config.toml
model = "image classifier"
train_examples = 98430
crop_scale_min = 1
parallel_block = false
num_experts = 4
experts_per_token = 2
precondition_frequency = 32
max_precond_dim = 1536
one_sided = true
adamw_weight_decay_other_params = 0
Rows from block 12 of a small image classifier, named by matrix and row number. Rows with one number within an expert belong to one neuron, the router's apart. Each number is 50 + 10 x the weight over its row's rms, rounded and kept within 0 to 99. All counts start at 0. After the name is the row's rms in percent of the matrix's.
Before each expert's rows are labels from the 100 images, of 14848, where the router gives the expert most weight on average: "strongest on" is what is common among them; "place" is the part of the image that holds the peak. Only what is clearly more common there than usual is listed. The data: retinal OCT scans (Kermany 2017). In brackets: how many of the 100.
# router: router (model.blocks.12.mlp.router.weight, 4x512, trained with AdamW), inputs 296-369
# up: expert up (model.blocks.12.mlp.up, 4x256x512), inputs 296-369
# down: expert down (model.blocks.12.mlp.down, 4x512x256, transposed), outputs 296-369

# expert 2
strongest on: finding: choroidal neovascularization (82)
place: centre (50)
router.2 112:46 62 42 64 54 27 60 40 52 59 74 47 58 42 52 45 53 55 52 50 26 38 48 32 48 43 64 52 70 51 41 39 44 65 52 46 54 32 46 55 68 47 49 41 46 70 47 51 47 56 37 45 52 56 47 61 45 51 57 34 67 52 45 41 51 49 56 53 58 57 48 48 56 40
up.0 092:59 47 48 42 56 50 57 70 57 67 51 42 58 62 62 59 66 53 46 57 49 49 49 50 45 68 43 61 29 53 56 36 49 48 55 46 40 33 65 51 66 57 52 30 40 57 47 66 63 45 40 61 50 65 34 42 48 46 53 36 49 56 32 50 57 52 50 35 61 62 34 27 51 65
down.0 080:10 57 60 45 63 56 58 63 38 72 57 36 48 33 57 49 42 50 55 56 30 39 55 39 51 46 59 57 51 59 44 42 53 55 39 38 48 43 46 39 63 39 67 47 51 42 45 53 50 60 55 57 49 56 48 39 41 56 50 36 36 41 54 60 43 50 57 46 32 67 59 65 66 41
up.1 076:55 41 64 45 56 66 36 57 43 60 39 53 34 48 50 51 64 58 71 60 42 74 62 65 40 53 61 50 43 48 44 61 44 33 43 50 26 53 44 37 48 41 41 41 54 34 34 34 45 60 58 35 60 58 59 42 63 25 39 55 51 68 64 61 58 65 57 55 52 59 60 46 50 65
down.1 088:54 61 51 44 62 43 54 72 45 52 53 56 52 52 59 36 54 64 41 39 43 40 36 75 36 45 49 45 41 52 32 59 74 55 55 64 61 47 62 31 51 42 46 46 47 51 36 41 45 50 56 47 59 57 37 31 39 38 49 50 47 51 69 73 56 39 56 58 36 31 63 66 68 43
up.2 099:52 48 40 60 47 34 46 49 45 41 57 54 53 51 31 64 39 62 35 48 51 41 40 50 42 40 66 47 33 54 37 73 54 57 51 60 46 51 57 38 41 66 70 39 42 60 39 58 45 33 55 45 46 48 45 43 44 51 63 44 62 46 59 63 51 66 41 38 45 49 74 67 45 54
down.2 103:39 51 38 51 55 37 47 42 47 53 45 56 68 46 46 37 46 49 61 51 47 48 43 51 54 37 60 61 68 38 58 49 51 61 69 49 49 54 40 49 43 52 48 54 54 56 44 61 33 52 48 43 48 49 59 62 47 48 52 40 46 48 45 50 56 44 30 45 36 55 40 54 49 39
up.3 099:40 46 60 49 48 47 33 50 49 20 43 52 44 26 51 54 51 53 66 62 37 61 37 57 55 47 57 49 34 70 55 53 39 50 49 64 58 33 35 62 45 35 55 42 58 46 49 47 43 45 45 53 50 42 43 60 31 59 59 31 51 60 50 65 48 54 58 66 46 47 55 60 43 48
down.3 114:35 52 53 59 49 64 44 46 57 52 55 53 49 38 50 55 61 49 68 58 33 70 57 51 51 62 50 50 51 50 70 33 53 41 56 69 40 63 42 66 55 45 41 70 58 41 54 60 55 54 50 50 70 52 51 57 53 56 33 42 54 55 50 59 63 48 54 31 58 51 34 40 33 48
up.4 129:66 44 57 35 41 59 42 50 55 49 50 39 49 56 53 48 56 58 31 56 60 56 46 36 52 54 42 44 28 58 63 49 35 56 45 40 56 57 68 67 44 60 54 53 53 45 29 57 42 64 72 54 51 45 59 45 53 56 32 57 53 38 46 58 57 60 50 46 41 67 53 53 51 52
down.4 154:47 48 42 54 33 54 40 40 60 37 39 60 55 30 39 45 61 46 64 51 47 60 68 35 63 53 39 40 65 43 61 45 58 38 50 50 55 66 32 75 66 65 57 61 64 36 61 57 56 77 49 57 50 58 58 49 46 72 45 53 57 50 40 51 42 51 55 37 46 69 36 41 64 60
up.5 113:56 68 52 35 62 46 65 81 33 56 56 51 33 61 58 45 59 69 59 47 47 46 44 50 75 59 53 75 48 71 64 49 56 71 48 48 66 35 42 42 62 24 53 47 57 59 40 49 42 49 52 46 63 74 25 45 50 52 59 27 58 41 71 58 54 36 56 44 43 38 44 59 61 45
down.5 107:41 42 73 29 56 50 60 51 38 49 51 32 41 52 58 64 41 42 60 47 45 57 47 30 51 45 63 50 49 58 40 52 37 70 56 51 28 37 52 45 56 51 59 52 33 47 45 57 59 56 58 65 42 38 29 43 57 51 59 62 31 47 57 57 46 52 47 33 55 45 64 53 51 46
up.6 073:59 33 51 42 39 50 45 52 44 68 36 43 39 57 37 45 64 44 66 62 54 52 61 61 80 40 48 50 45 57 55 46 57 54 66 46 53 53 50 56 30 46 42 41 38 47 50 56 31 49 48 49 43 56 64 41 48 44 56 34 48 54 57 35 58 66 57 57 49 66 69 44 43 49
down.6 064:24 67 50 63 52 41 49 54 64 56 73 64 32 45 49 53 56 52 38 63 43 44 44 40 45 61 49 43 66 35 54 45 58 53 35 55 46 50 47 51 69 55 57 57 54 52 55 46 64 57 36 66 48 68 40 65 66 50 38 41 54 66 58 57 47 44 46 35 52 46 43 57 59 49
up.7 086:57 49 51 58 49 51 46 55 46 50 58 54 42 68 40 56 54 46 29 44 51 59 53 54 46 50 57 57 59 57 68 55 40 63 55 60 53 45 67 40 47 40 38 43 50 38 42 43 49 52 51 42 53 51 23 47 51 37 39 39 53 51 64 67 61 51 52 35 56 48 46 45 55 53
down.7 073:64 41 42 40 47 40 47 61 52 40 37 63 32 59 56 44 57 51 61 58 60 48 40 70 40 46 30 48 41 47 38 55 56 50 43 52 67 31 53 54 46 44 36 42 47 60 45 52 50 41 51 38 58 49 49 50 47 39 49 63 53 53 58 49 50 47 61 64 43 48 57 33 46 39
up.8 107:59 54 53 31 44 59 37 56 49 51 33 48 51 28 58 51 57 45 56 52 45 53 60 52 48 40 60 41 43 55 43 67 29 40 42 65 46 50 51 32 49 50 62 35 55 32 58 31 50 48 47 62 62 55 45 60 41 54 58 42 50 43 66 42 51 55 72 75 51 52 63 51 47 45
down.8 106:38 75 35 71 40 46 47 37 58 49 69 50 57 50 45 35 51 68 57 32 40 52 44 51 62 45 55 49 55 52 65 48 72 58 54 70 54 69 46 52 44 51 42 61 50 51 48 55 57 49 36 51 49 71 42 52 38 73 40 54 49 51 42 55 41 29 46 39 53 40 34 55 59 49
up.9 127:63 53 56 42 58 35 49 45 39 45 50 49 61 26 45 47 53 57 69 64 42 58 51 58 72 32 50 47 46 42 45 56 60 54 63 37 42 29 45 39 43 53 49 27 37 48 52 50 34 54 34 54 54 52 40 47 37 36 63 42 54 58 42 47 41 54 66 46 43 45 72 57 52 44
down.9 137:35 38 48 65 40 61 45 47 57 50 55 45 48 48 64 49 51 43 47 71 50 49 40 53 36 76 39 49 55 60 48 42 48 41 49 54 47 53 35 53 55 48 57 57 53 59 61 43 71 19 35 49 44 60 51 66 52 54 50 51 45 67 60 42 47 56 32 57 53 49 36 34 38 58
up.10 090:61 51 44 40 48 53 40 57 44 63 59 56 57 64 39 56 49 42 35 62 59 41 51 56 59 50 57 49 39 54 44 52 47 31 61 49 40 40 48 36 32 70 33 34 67 30 56 43 35 51 55 58 53 59 54 57 39 37 36 45 51 58 54 44 54 57 42 54 47 58 65 60 49 60
down.10 085:76 46 52 46 42 59 37 48 56 52 40 38 43 60 52 57 62 54 48 36 56 49 52 54 48 47 38 41 51 59 48 72 62 50 44 39 61 50 51 38 44 47 63 51 38 54 54 45 56 40 48 46 44 49 54 43 58 47 52 82 44 46 64 46 39 47 64 57 69 36 49 51 48 53
up.11 097:42 46 58 46 46 45 33 53 55 32 41 60 34 47 56 58 61 67 40 48 59 52 30 49 71 43 44 50 24 42 52 73 43 55 51 47 52 39 56 44 41 57 46 45 43 44 36 36 36 50 44 66 47 45 40 54 56 55 64 48 52 49 53 70 50 68 54 40 50 40 79 71 46 61
down.11 089:40 60 50 52 50 48 56 60 51 61 62 49 56 58 53 47 56 49 69 53 45 53 37 63 51 74 61 62 51 50 46 37 46 50 55 52 43 49 36 35 52 40 44 50 50 53 52 53 52 39 36 43 57 53 54 68 51 43 51 41 37 58 48 41 51 36 40 57 55 38 42 34 44 50
up.12 132:60 50 30 61 66 47 53 52 66 49 61 63 66 51 42 45 60 49 59 67 45 54 61 43 42 40 53 60 62 41 43 36 36 45 56 56 48 66 45 61 48 62 46 50 59 45 50 56 47 66 67 48 54 58 57 56 60 59 38 45 61 61 37 37 64 55 57 61 41 61 37 48 47 52
down.12 136:55 42 37 48 46 52 39 40 68 61 46 71 43 58 40 40 38 46 49 47 60 57 65 33 61 65 40 71 70 27 48 56 50 47 64 63 49 60 43 60 53 49 43 73 67 44 49 66 61 54 39 58 47 58 54 65 57 41 32 46 52 65 50 31 40 52 59 42 72 54 35 45 47 62
up.13 100:60 37 49 47 53 53 63 46 52 46 48 47 65 52 57 50 48 47 40 62 38 52 45 42 52 43 26 51 41 64 55 42 56 41 52 60 48 53 42 60 37 55 30 40 52 52 44 37 39 56 64 51 18 61 63 52 59 56 44 39 62 46 48 52 69 52 39 60 40 79 51 48 51 41
down.13 091:50 45 41 53 39 53 54 35 63 32 46 43 66 58 32 63 54 42 38 35 63 65 59 53 53 72 61 47 61 47 46 46 42 42 59 44 49 71 33 53 51 56 37 60 54 45 52 44 61 49 50 62 43 45 54 66 63 56 43 41 52 50 52 34 55 42 47 61 70 55 30 35 51 67

# expert 1
strongest on: finding: diabetic macular edema (43)
place: middle right (33)
router.1 093:42 63 64 37 47 61 34 57 58 51 38 51 46 57 50 53 46 56 43 34 44 49 54 31 63 47 55 46 35 65 64 58 40 63 54 45 60 51 43 52 46 44 43 53 52 49 43 49 46 55 39 46 53 37 63 56 58 47 44 62 37 50 47 43 41 57 58 49 61 56 48 58 40 55
up.0 072:35 45 42 57 43 36 63 71 47 46 39 45 52 52 50 53 64 44 67 58 48 39 41 69 46 52 59 49 58 64 39 58 46 40 49 65 35 43 63 51 43 52 51 39 52 38 47 40 33 40 58 38 68 46 54 45 43 55 63 33 54 62 58 53 60 66 38 59 38 49 51 56 48 59
down.0 060:41 54 55 38 73 33 55 63 55 60 44 55 40 41 67 49 73 48 66 60 49 43 57 46 54 57 45 46 39 37 48 47 55 57 43 46 45 46 47 52 63 49 80 43 28 49 51 56 43 44 55 51 57 54 51 48 45 39 63 45 57 67 48 62 16 53 49 53 52 47 56 57 59 48
up.1 096:50 60 44 52 46 48 47 47 33 63 37 49 61 55 76 25 38 70 39 37 50 38 45 55 38 50 50 47 56 70 68 63 54 54 52 57 64 45 55 52 41 41 58 57 52 66 39 63 53 51 54 39 40 58 58 49 32 65 53 57 53 45 61 50 63 40 47 33 35 44 58 64 31 33
down.1 103:40 39 69 41 56 43 60 37 37 33 52 42 71 45 40 56 60 37 49 66 37 47 51 43 47 48 63 46 33 54 48 60 40 57 65 33 41 48 34 36 64 57 56 37 59 40 49 35 33 55 60 61 24 41 37 50 79 29 65 42 45 42 51 56 57 68 37 58 39 57 70 64 45 62
up.2 122:37 60 53 53 48 48 52 56 55 28 27 56 55 62 51 33 51 63 33 46 57 47 44 36 47 58 39 50 39 49 61 50 42 57 44 51 63 42 40 50 61 60 64 42 54 50 58 64 52 70 38 33 39 58 34 45 69 73 49 60 59 55 47 57 37 47 63 41 40 54 56 51 44 55
down.2 120:56 73 58 53 49 39 40 63 51 44 44 49 48 36 45 24 78 55 67 36 43 51 60 51 65 41 59 38 44 37 60 47 62 59 45 63 63 39 34 51 67 44 62 48 44 48 31 42 53 67 45 63 57 53 39 35 36 52 43 53 49 50 55 66 48 39 69 37 54 33 59 55 71 56
up.3 101:48 52 45 50 66 44 52 76 63 60 27 47 59 38 46 48 63 61 61 66 32 49 40 65 60 44 50 57 41 62 24 45 42 47 53 57 50 58 51 39 48 67 61 57 41 57 34 44 32 42 54 48 58 55 70 43 53 47 53 55 56 52 43 46 47 54 53 47 42 58 48 55 61 53
down.3 089:63 63 38 59 37 52 45 47 57 64 47 53 41 40 42 49 48 59 54 38 69 50 48 50 49 48 61 56 60 49 59 46 50 36 51 50 54 66 57 55 47 48 58 69 58 54 57 46 49 39 47 33 50 71 42 59 47 58 37 65 39 46 59 51 53 49 51 61 61 49 28 36 65 56
up.4 104:62 36 44 63 35 40 58 46 55 54 55 50 56 61 34 41 49 34 65 77 51 62 66 40 45 54 56 59 58 37 59 41 49 50 66 32 45 36 56 57 42 54 46 36 45 42 38 59 39 70 41 61 34 46 62 61 50 48 41 44 55 64 49 51 56 51 50 48 47 56 62 49 45 41
down.4 109:53 40 48 56 38 46 54 40 55 28 37 38 53 53 53 46 49 43 38 58 66 54 38 44 47 65 39 50 41 58 45 55 46 37 62 23 50 51 33 53 50 52 53 53 55 62 72 51 55 27 52 52 39 62 54 68 64 48 54 56 48 56 59 47 46 65 36 66 50 64 36 40 36 55
up.5 114:41 49 68 47 36 47 50 67 33 34 46 45 57 33 61 44 63 51 59 63 45 55 51 55 36 54 33 49 41 53 44 58 60 39 66 50 49 50 32 50 67 56 60 42 44 57 54 66 52 52 52 43 42 57 42 48 44 69 60 47 37 46 42 71 44 61 39 58 49 68 46 43 58 63
down.5 103:47 49 41 54 53 51 60 63 55 45 51 52 39 68 52 58 48 63 20 53 48 45 36 55 35 58 30 45 64 50 31 60 59 44 39 57 60 31 65 47 67 44 42 41 37 41 54 37 46 61 66 56 68 51 39 41 62 44 42 53 60 60 74 60 61 50 61 56 46 71 50 46 51 51
up.6 086:52 30 26 58 35 30 63 45 42 54 71 56 29 63 48 57 37 48 54 62 52 59 70 54 63 48 38 50 64 53 48 46 63 45 54 47 35 51 58 49 45 69 62 34 31 49 58 60 44 47 52 57 44 68 53 43 47 61 63 29 46 62 50 35 47 50 58 50 41 53 59 45 51 60
down.6 066:38 47 63 30 46 56 53 62 52 53 58 57 59 32 47 38 63 61 64 52 28 51 37 61 37 63 64 34 50 53 39 55 45 49 52 63 51 50 44 27 57 38 46 35 57 52 41 35 60 43 42 54 48 56 34 39 49 35 39 60 49 52 67 66 61 52 60 72 48 44 44 58 44 51
up.7 078:48 61 61 45 63 56 53 47 47 46 46 56 42 39 68 51 54 50 58 58 39 50 46 44 44 65 61 64 53 50 68 53 46 42 58 66 47 44 50 38 62 51 37 48 49 58 59 51 60 49 60 48 38 59 43 42 43 53 50 39 65 59 49 39 65 54 65 54 53 47 52 40 25 43
down.7 063:48 40 29 73 40 41 42 30 56 45 29 56 52 50 42 56 30 40 29 42 76 55 55 35 51 37 31 58 63 39 51 51 53 46 57 45 47 55 44 64 42 72 54 65 54 50 69 64 36 52 54 45 48 54 58 62 58 68 49 63 45 54 48 49 51 61 38 44 43 61 34 31 38 52
up.8 096:52 43 55 56 46 47 58 33 50 57 62 51 54 49 62 37 50 43 52 74 51 46 44 46 44 71 55 52 56 62 51 65 27 40 50 38 56 59 49 56 39 59 53 52 65 50 50 42 56 51 39 55 40 70 50 64 60 41 37 43 58 68 53 33 56 52 51 60 49 39 53 48 24 51
down.8 092:40 58 36 49 31 67 31 34 64 37 56 64 63 39 43 54 40 52 53 36 46 73 59 47 57 53 45 39 57 44 68 59 59 41 60 64 46 71 53 58 52 53 44 64 63 30 53 59 55 55 48 39 53 51 62 58 47 67 32 65 51 54 50 57 63 47 58 55 50 62 29 38 46 64
up.9 097:66 52 25 65 50 31 58 44 43 51 54 62 53 50 63 64 51 57 64 63 44 60 50 51 32 46 38 59 61 60 56 49 40 43 68 62 45 62 60 66 52 70 41 61 50 42 43 40 56 62 61 47 44 50 48 46 47 58 42 50 63 47 41 37 76 55 60 55 52 59 51 31 38 47
down.9 114:59 29 52 40 49 60 40 39 57 35 26 50 62 44 44 56 48 38 51 52 67 66 57 47 53 48 45 48 47 48 35 58 34 40 59 34 59 55 35 56 27 49 56 45 53 49 59 43 50 40 54 60 35 36 69 56 48 41 57 63 33 50 50 45 37 61 51 55 52 68 53 36 44 59
up.10 095:46 52 47 56 50 47 65 45 49 46 59 59 61 57 43 61 56 62 44 44 25 56 55 40 57 47 53 62 46 49 69 38 50 61 57 66 39 63 65 39 57 48 58 35 43 32 39 47 45 60 52 43 55 34 45 64 48 61 53 53 45 58 24 53 63 48 64 50 49 53 66 47 64 61
down.10 097:45 41 61 35 47 63 56 51 49 57 51 29 41 22 53 56 54 48 64 65 27 56 63 63 55 54 56 39 50 46 51 27 54 36 47 43 45 50 43 54 61 59 51 37 43 38 57 39 57 59 37 64 53 51 62 41 29 44 51 42 50 49 44 65 42 56 52 48 42 73 53 44 66 51
up.11 087:68 41 41 63 53 53 55 61 54 73 27 28 50 68 35 56 41 48 52 45 74 45 58 48 43 58 42 57 60 56 47 54 55 45 41 46 72 52 34 46 37 41 46 36 40 47 55 52 38 59 53 53 52 61 57 53 64 45 69 45 54 37 54 63 45 61 48 49 52 45 37 50 38 41
down.11 087:48 65 36 69 50 41 54 34 40 51 56 49 58 57 41 47 40 49 54 52 52 37 45 50 51 36 55 56 50 61 55 31 56 59 44 47 36 54 53 60 44 43 27 61 54 54 52 56 35 50 63 37 55 40 65 48 47 64 46 56 57 41 48 47 55 39 45 38 41 46 43 60 49 34
up.12 133:45 58 44 54 58 51 57 69 44 56 43 58 60 50 57 29 58 44 54 49 40 49 65 53 51 56 51 57 48 58 48 37 54 49 44 55 45 58 48 46 55 50 38 61 53 66 36 47 50 48 67 38 63 39 54 33 36 65 37 51 47 45 47 27 59 21 65 50 53 42 48 57 54 45
down.12 132:39 59 53 51 50 53 58 46 41 54 67 44 44 64 50 82 46 54 54 41 43 53 34 61 47 37 63 44 46 63 59 38 48 68 39 51 34 52 60 39 35 44 36 41 28 49 38 29 44 46 62 33 54 31 56 40 48 66 52 48 43 38 44 55 65 42 44 53 50 37 54 57 47 39
up.13 077:63 35 42 33 54 45 45 39 49 40 50 35 52 62 32 46 60 45 66 58 51 60 48 58 56 27 43 47 56 53 49 66 47 46 36 33 39 42 58 48 40 50 52 39 41 34 46 44 39 54 54 66 45 46 44 52 50 45 66 44 68 56 44 50 47 64 54 39 41 52 69 46 51 53
down.13 074:65 41 45 55 48 32 51 65 55 52 60 50 30 44 68 36 59 65 54 68 46 44 49 63 41 52 31 48 34 58 48 68 50 48 40 57 62 41 66 51 50 74 58 41 28 60 45 39 64 28 38 40 46 66 44 32 33 51 55 50 53 50 35 59 33 45 59 55 42 49 67 47 59 61

# expert 0
strongest on: finding: diabetic macular edema (97)
place: top left (34)
router.0 096:43 57 41 70 47 58 44 51 59 47 61 54 57 68 57 62 38 57 45 45 41 46 37 48 30 54 53 42 55 56 47 52 66 57 53 42 40 51 55 66 58 39 58 71 48 58 54 56 55 40 64 39 63 48 46 41 62 59 36 54 54 33 59 55 50 39 53 46 58 37 29 51 56 53
up.0 119:54 50 36 49 48 55 79 43 52 63 49 61 60 78 55 45 27 65 36 58 40 51 47 51 46 56 60 64 58 48 69 39 57 49 52 64 53 52 57 49 38 42 44 43 23 47 62 56 44 44 41 42 35 79 57 62 49 48 52 43 54 44 63 43 65 41 44 53 49 49 39 40 54 40
down.0 120:42 41 54 25 49 39 46 46 53 70 44 60 35 51 42 61 35 57 61 66 52 60 54 41 60 42 53 58 61 42 47 48 34 53 50 41 46 46 43 46 43 57 57 40 49 41 35 35 30 57 52 64 31 50 46 53 63 36 50 44 41 57 51 39 53 57 55 39 37 74 60 49 56 52
up.1 150:38 45 43 46 54 61 56 40 41 43 70 46 75 53 62 46 40 43 48 49 44 46 64 57 48 56 72 37 55 43 41 48 52 49 64 62 40 47 44 53 47 69 30 40 38 47 60 58 61 49 48 65 48 55 46 46 27 59 68 32 57 62 56 42 48 42 45 53 54 50 47 51 40 48
down.1 153:53 68 39 77 40 49 49 40 51 44 59 43 65 53 55 53 55 46 55 28 60 32 48 49 56 42 47 40 51 58 61 49 55 59 44 45 53 54 44 51 42 53 49 39 44 55 60 59 51 49 36 35 55 53 60 55 38 73 55 64 44 44 30 47 35 44 44 55 58 44 44 45 47 51
up.2 106:46 73 42 51 69 50 67 52 49 56 42 55 47 65 63 32 32 51 37 46 60 52 58 45 56 51 48 72 52 62 46 48 43 42 65 62 51 48 35 45 54 41 64 69 41 52 52 62 44 32 52 74 36 64 46 64 51 46 43 38 42 48 53 41 51 31 58 54 49 34 39 53 60 33
down.2 096:51 23 52 38 50 66 37 47 58 49 39 44 61 48 34 54 50 32 60 54 57 66 52 49 56 65 49 50 57 46 53 39 36 42 64 28 62 43 41 65 47 46 39 44 64 38 60 54 45 52 41 68 53 19 83 63 65 43 37 49 42 51 54 33 54 51 47 49 49 49 24 38 25 49
up.3 076:45 63 41 59 39 29 73 58 44 55 54 51 45 56 55 53 52 79 53 52 49 42 67 42 56 48 38 57 37 56 49 52 80 44 50 50 45 46 32 59 43 63 54 36 61 56 48 33 35 40 71 54 31 68 53 36 63 59 61 31 60 54 48 51 45 46 48 43 39 54 49 53 50 43
down.3 063:46 44 38 48 55 61 50 25 53 61 37 64 60 42 51 54 40 47 53 46 46 65 61 37 60 48 57 44 46 54 60 46 46 34 45 46 42 61 55 62 29 35 46 67 48 38 62 69 38 48 51 60 50 49 78 49 44 48 43 42 40 51 48 35 58 57 49 35 47 60 27 50 47 45
up.4 098:76 58 43 47 74 34 69 68 41 61 74 45 67 54 55 43 53 50 47 50 47 53 56 44 52 52 47 59 58 44 46 47 43 52 59 50 30 30 59 50 60 54 42 55 47 56 51 63 51 69 66 59 42 53 49 43 62 60 64 25 62 57 50 44 67 62 55 47 37 64 64 66 33 41
down.4 090:64 42 56 34 60 60 58 53 53 25 32 29 63 50 37 58 53 47 46 54 54 66 48 63 53 66 46 48 43 56 33 46 50 30 60 40 66 52 45 55 48 40 37 43 59 50 56 36 59 45 58 69 42 49 61 49 57 32 47 48 47 56 68 48 62 52 51 72 74 62 44 49 52 55
up.5 094:47 28 55 49 46 69 38 59 39 46 54 37 19 39 56 53 25 46 49 69 51 64 65 53 46 48 54 49 48 54 46 48 43 53 49 64 36 36 59 65 46 51 48 58 60 54 58 49 57 53 46 64 65 54 52 50 38 59 49 38 49 48 49 63 51 59 49 50 54 49 42 57 42 47
down.5 094:49 40 61 28 51 38 55 54 46 54 28 43 44 67 53 39 38 51 43 43 58 48 40 39 47 39 58 64 64 45 41 81 49 62 63 44 47 32 52 39 36 52 53 44 42 50 31 63 50 52 55 53 50 40 52 53 57 35 58 57 27 52 65 52 42 51 50 52 57 40 61 63 45 30
up.6 115:54 61 47 50 47 49 56 52 52 66 57 42 48 44 68 42 60 65 65 51 22 42 68 55 50 54 47 64 55 60 61 37 50 59 50 79 42 46 44 53 65 56 52 44 52 45 50 51 55 63 39 55 42 62 40 40 45 58 40 38 52 55 52 49 51 37 47 46 57 63 54 51 57 54
down.6 092:44 54 49 61 74 55 53 36 45 41 50 56 51 50 78 46 42 42 42 40 49 46 33 57 47 32 50 52 45 57 68 48 63 48 45 47 39 49 63 63 34 49 41 34 45 48 58 55 52 40 49 40 55 33 66 47 27 62 52 54 45 58 53 55 53 52 35 47 41 38 52 56 48 39
up.7 072:56 47 56 36 59 45 44 48 54 40 44 63 65 55 63 62 52 53 56 64 53 41 45 42 49 40 57 66 42 44 26 46 40 52 51 50 37 63 54 28 32 54 51 49 56 65 47 49 48 42 52 25 45 43 60 46 62 39 48 36 51 59 39 48 61 54 67 48 45 48 56 66 40 66
down.7 075:32 52 61 48 39 60 43 54 66 49 54 38 51 34 41 69 64 40 60 43 54 45 50 51 48 67 58 43 42 47 41 46 46 43 53 57 53 61 51 53 65 46 57 59 56 50 54 60 61 35 40 49 56 46 59 67 42 63 48 64 37 51 44 62 33 48 44 60 74 46 38 47 40 59
up.8 124:48 67 49 55 41 51 26 49 61 42 62 71 52 36 37 39 58 50 49 55 42 50 63 41 43 61 52 57 48 30 35 59 48 29 43 62 44 54 36 42 64 62 48 68 57 47 45 51 46 57 43 45 49 52 30 48 46 49 40 54 52 62 48 51 51 47 72 42 43 52 61 56 65 60
down.8 100:30 58 57 57 43 52 59 49 60 50 65 49 42 59 52 55 51 56 30 46 46 56 52 28 44 64 57 56 60 40 45 47 54 52 49 60 37 63 42 51 78 41 50 66 62 56 48 48 61 54 53 66 41 67 37 58 70 52 39 51 42 58 48 46 47 46 49 29 52 55 42 45 51 65
up.9 102:54 43 48 63 64 55 48 46 38 60 41 52 57 53 72 27 36 49 59 59 43 60 60 62 42 44 47 49 56 57 54 33 55 53 53 65 31 34 59 45 36 34 55 47 36 42 31 57 41 46 43 37 56 48 43 44 29 50 43 61 27 45 39 69 68 31 59 60 47 52 51 42 42 47
down.9 110:51 61 54 49 57 71 50 63 56 61 58 53 51 62 54 47 38 64 30 24 45 56 34 57 39 59 48 51 43 64 55 54 63 55 41 66 63 57 56 50 39 35 38 64 63 59 38 51 47 42 57 58 52 45 43 38 48 59 21 61 40 47 67 55 63 30 59 29 55 35 41 49 57 39
up.10 097:51 31 63 38 47 49 40 50 41 42 49 58 58 55 64 41 40 39 57 59 57 61 64 52 52 45 42 33 45 34 42 63 37 48 54 51 46 40 52 51 39 57 56 45 50 61 43 50 48 54 45 73 34 48 52 53 48 53 58 39 62 50 37 36 58 45 46 50 40 62 60 55 42 56
down.10 099:62 54 51 55 51 46 52 53 48 35 38 59 54 69 34 58 51 41 26 60 61 48 53 57 37 61 49 57 49 52 35 57 50 46 49 54 73 36 42 40 57 46 37 58 60 56 42 43 39 58 69 52 44 44 39 51 73 36 59 37 69 49 54 43 59 47 46 59 63 52 63 61 55 54
up.11 112:50 68 45 58 40 40 56 48 60 48 67 39 54 49 58 36 68 56 55 53 55 59 51 52 49 30 49 47 58 69 39 32 47 57 34 62 46 47 58 36 64 57 63 48 50 54 46 45 43 62 54 52 61 52 49 41 41 73 56 51 48 46 43 54 55 39 74 43 46 41 56 44 78 41
down.11 134:43 41 68 27 47 56 50 58 49 61 42 49 56 38 53 58 45 54 65 57 43 62 54 34 52 60 57 66 67 48 37 51 33 42 61 56 57 47 42 41 73 42 61 52 65 39 44 54 42 69 53 57 50 54 41 62 62 38 50 37 38 53 56 51 59 59 44 48 59 73 53 59 49 59
up.12 079:51 59 31 66 48 55 54 58 41 47 51 56 43 69 34 58 41 45 53 50 57 31 38 51 49 44 56 67 64 45 63 47 59 51 44 44 51 60 45 62 55 51 37 46 53 44 69 48 52 51 37 37 44 48 41 63 68 49 52 33 57 45 63 59 61 55 37 40 52 44 41 41 32 59
down.12 069:41 48 38 65 46 54 46 22 55 54 58 49 41 46 48 60 45 51 52 45 49 65 70 57 68 41 36 42 52 42 63 35 66 45 45 50 33 78 39 74 39 77 42 62 53 35 66 54 44 57 45 59 43 51 76 55 40 62 57 48 61 55 31 47 45 55 37 47 49 55 33 40 50 57
up.13 070:46 37 51 32 59 50 65 59 44 55 45 61 43 63 47 65 45 58 51 45 53 61 24 51 60 54 66 64 54 49 62 59 52 57 51 31 33 40 59 53 46 53 35 42 62 28 61 65 33 46 57 53 38 41 43 54 68 44 64 51 42 49 68 50 55 64 39 49 42 52 53 36 41 52
down.13 068:49 59 49 67 55 22 68 42 46 44 63 41 52 48 37 55 66 53 54 59 54 45 41 42 61 35 56 60 56 52 48 39 38 55 42 35 35 47 41 50 48 70 50 34 40 49 68 37 47 55 47 49 46 54 45 64 54 50 70 50 57 52 36 37 35 61 42 57 54 54 57 34 51 55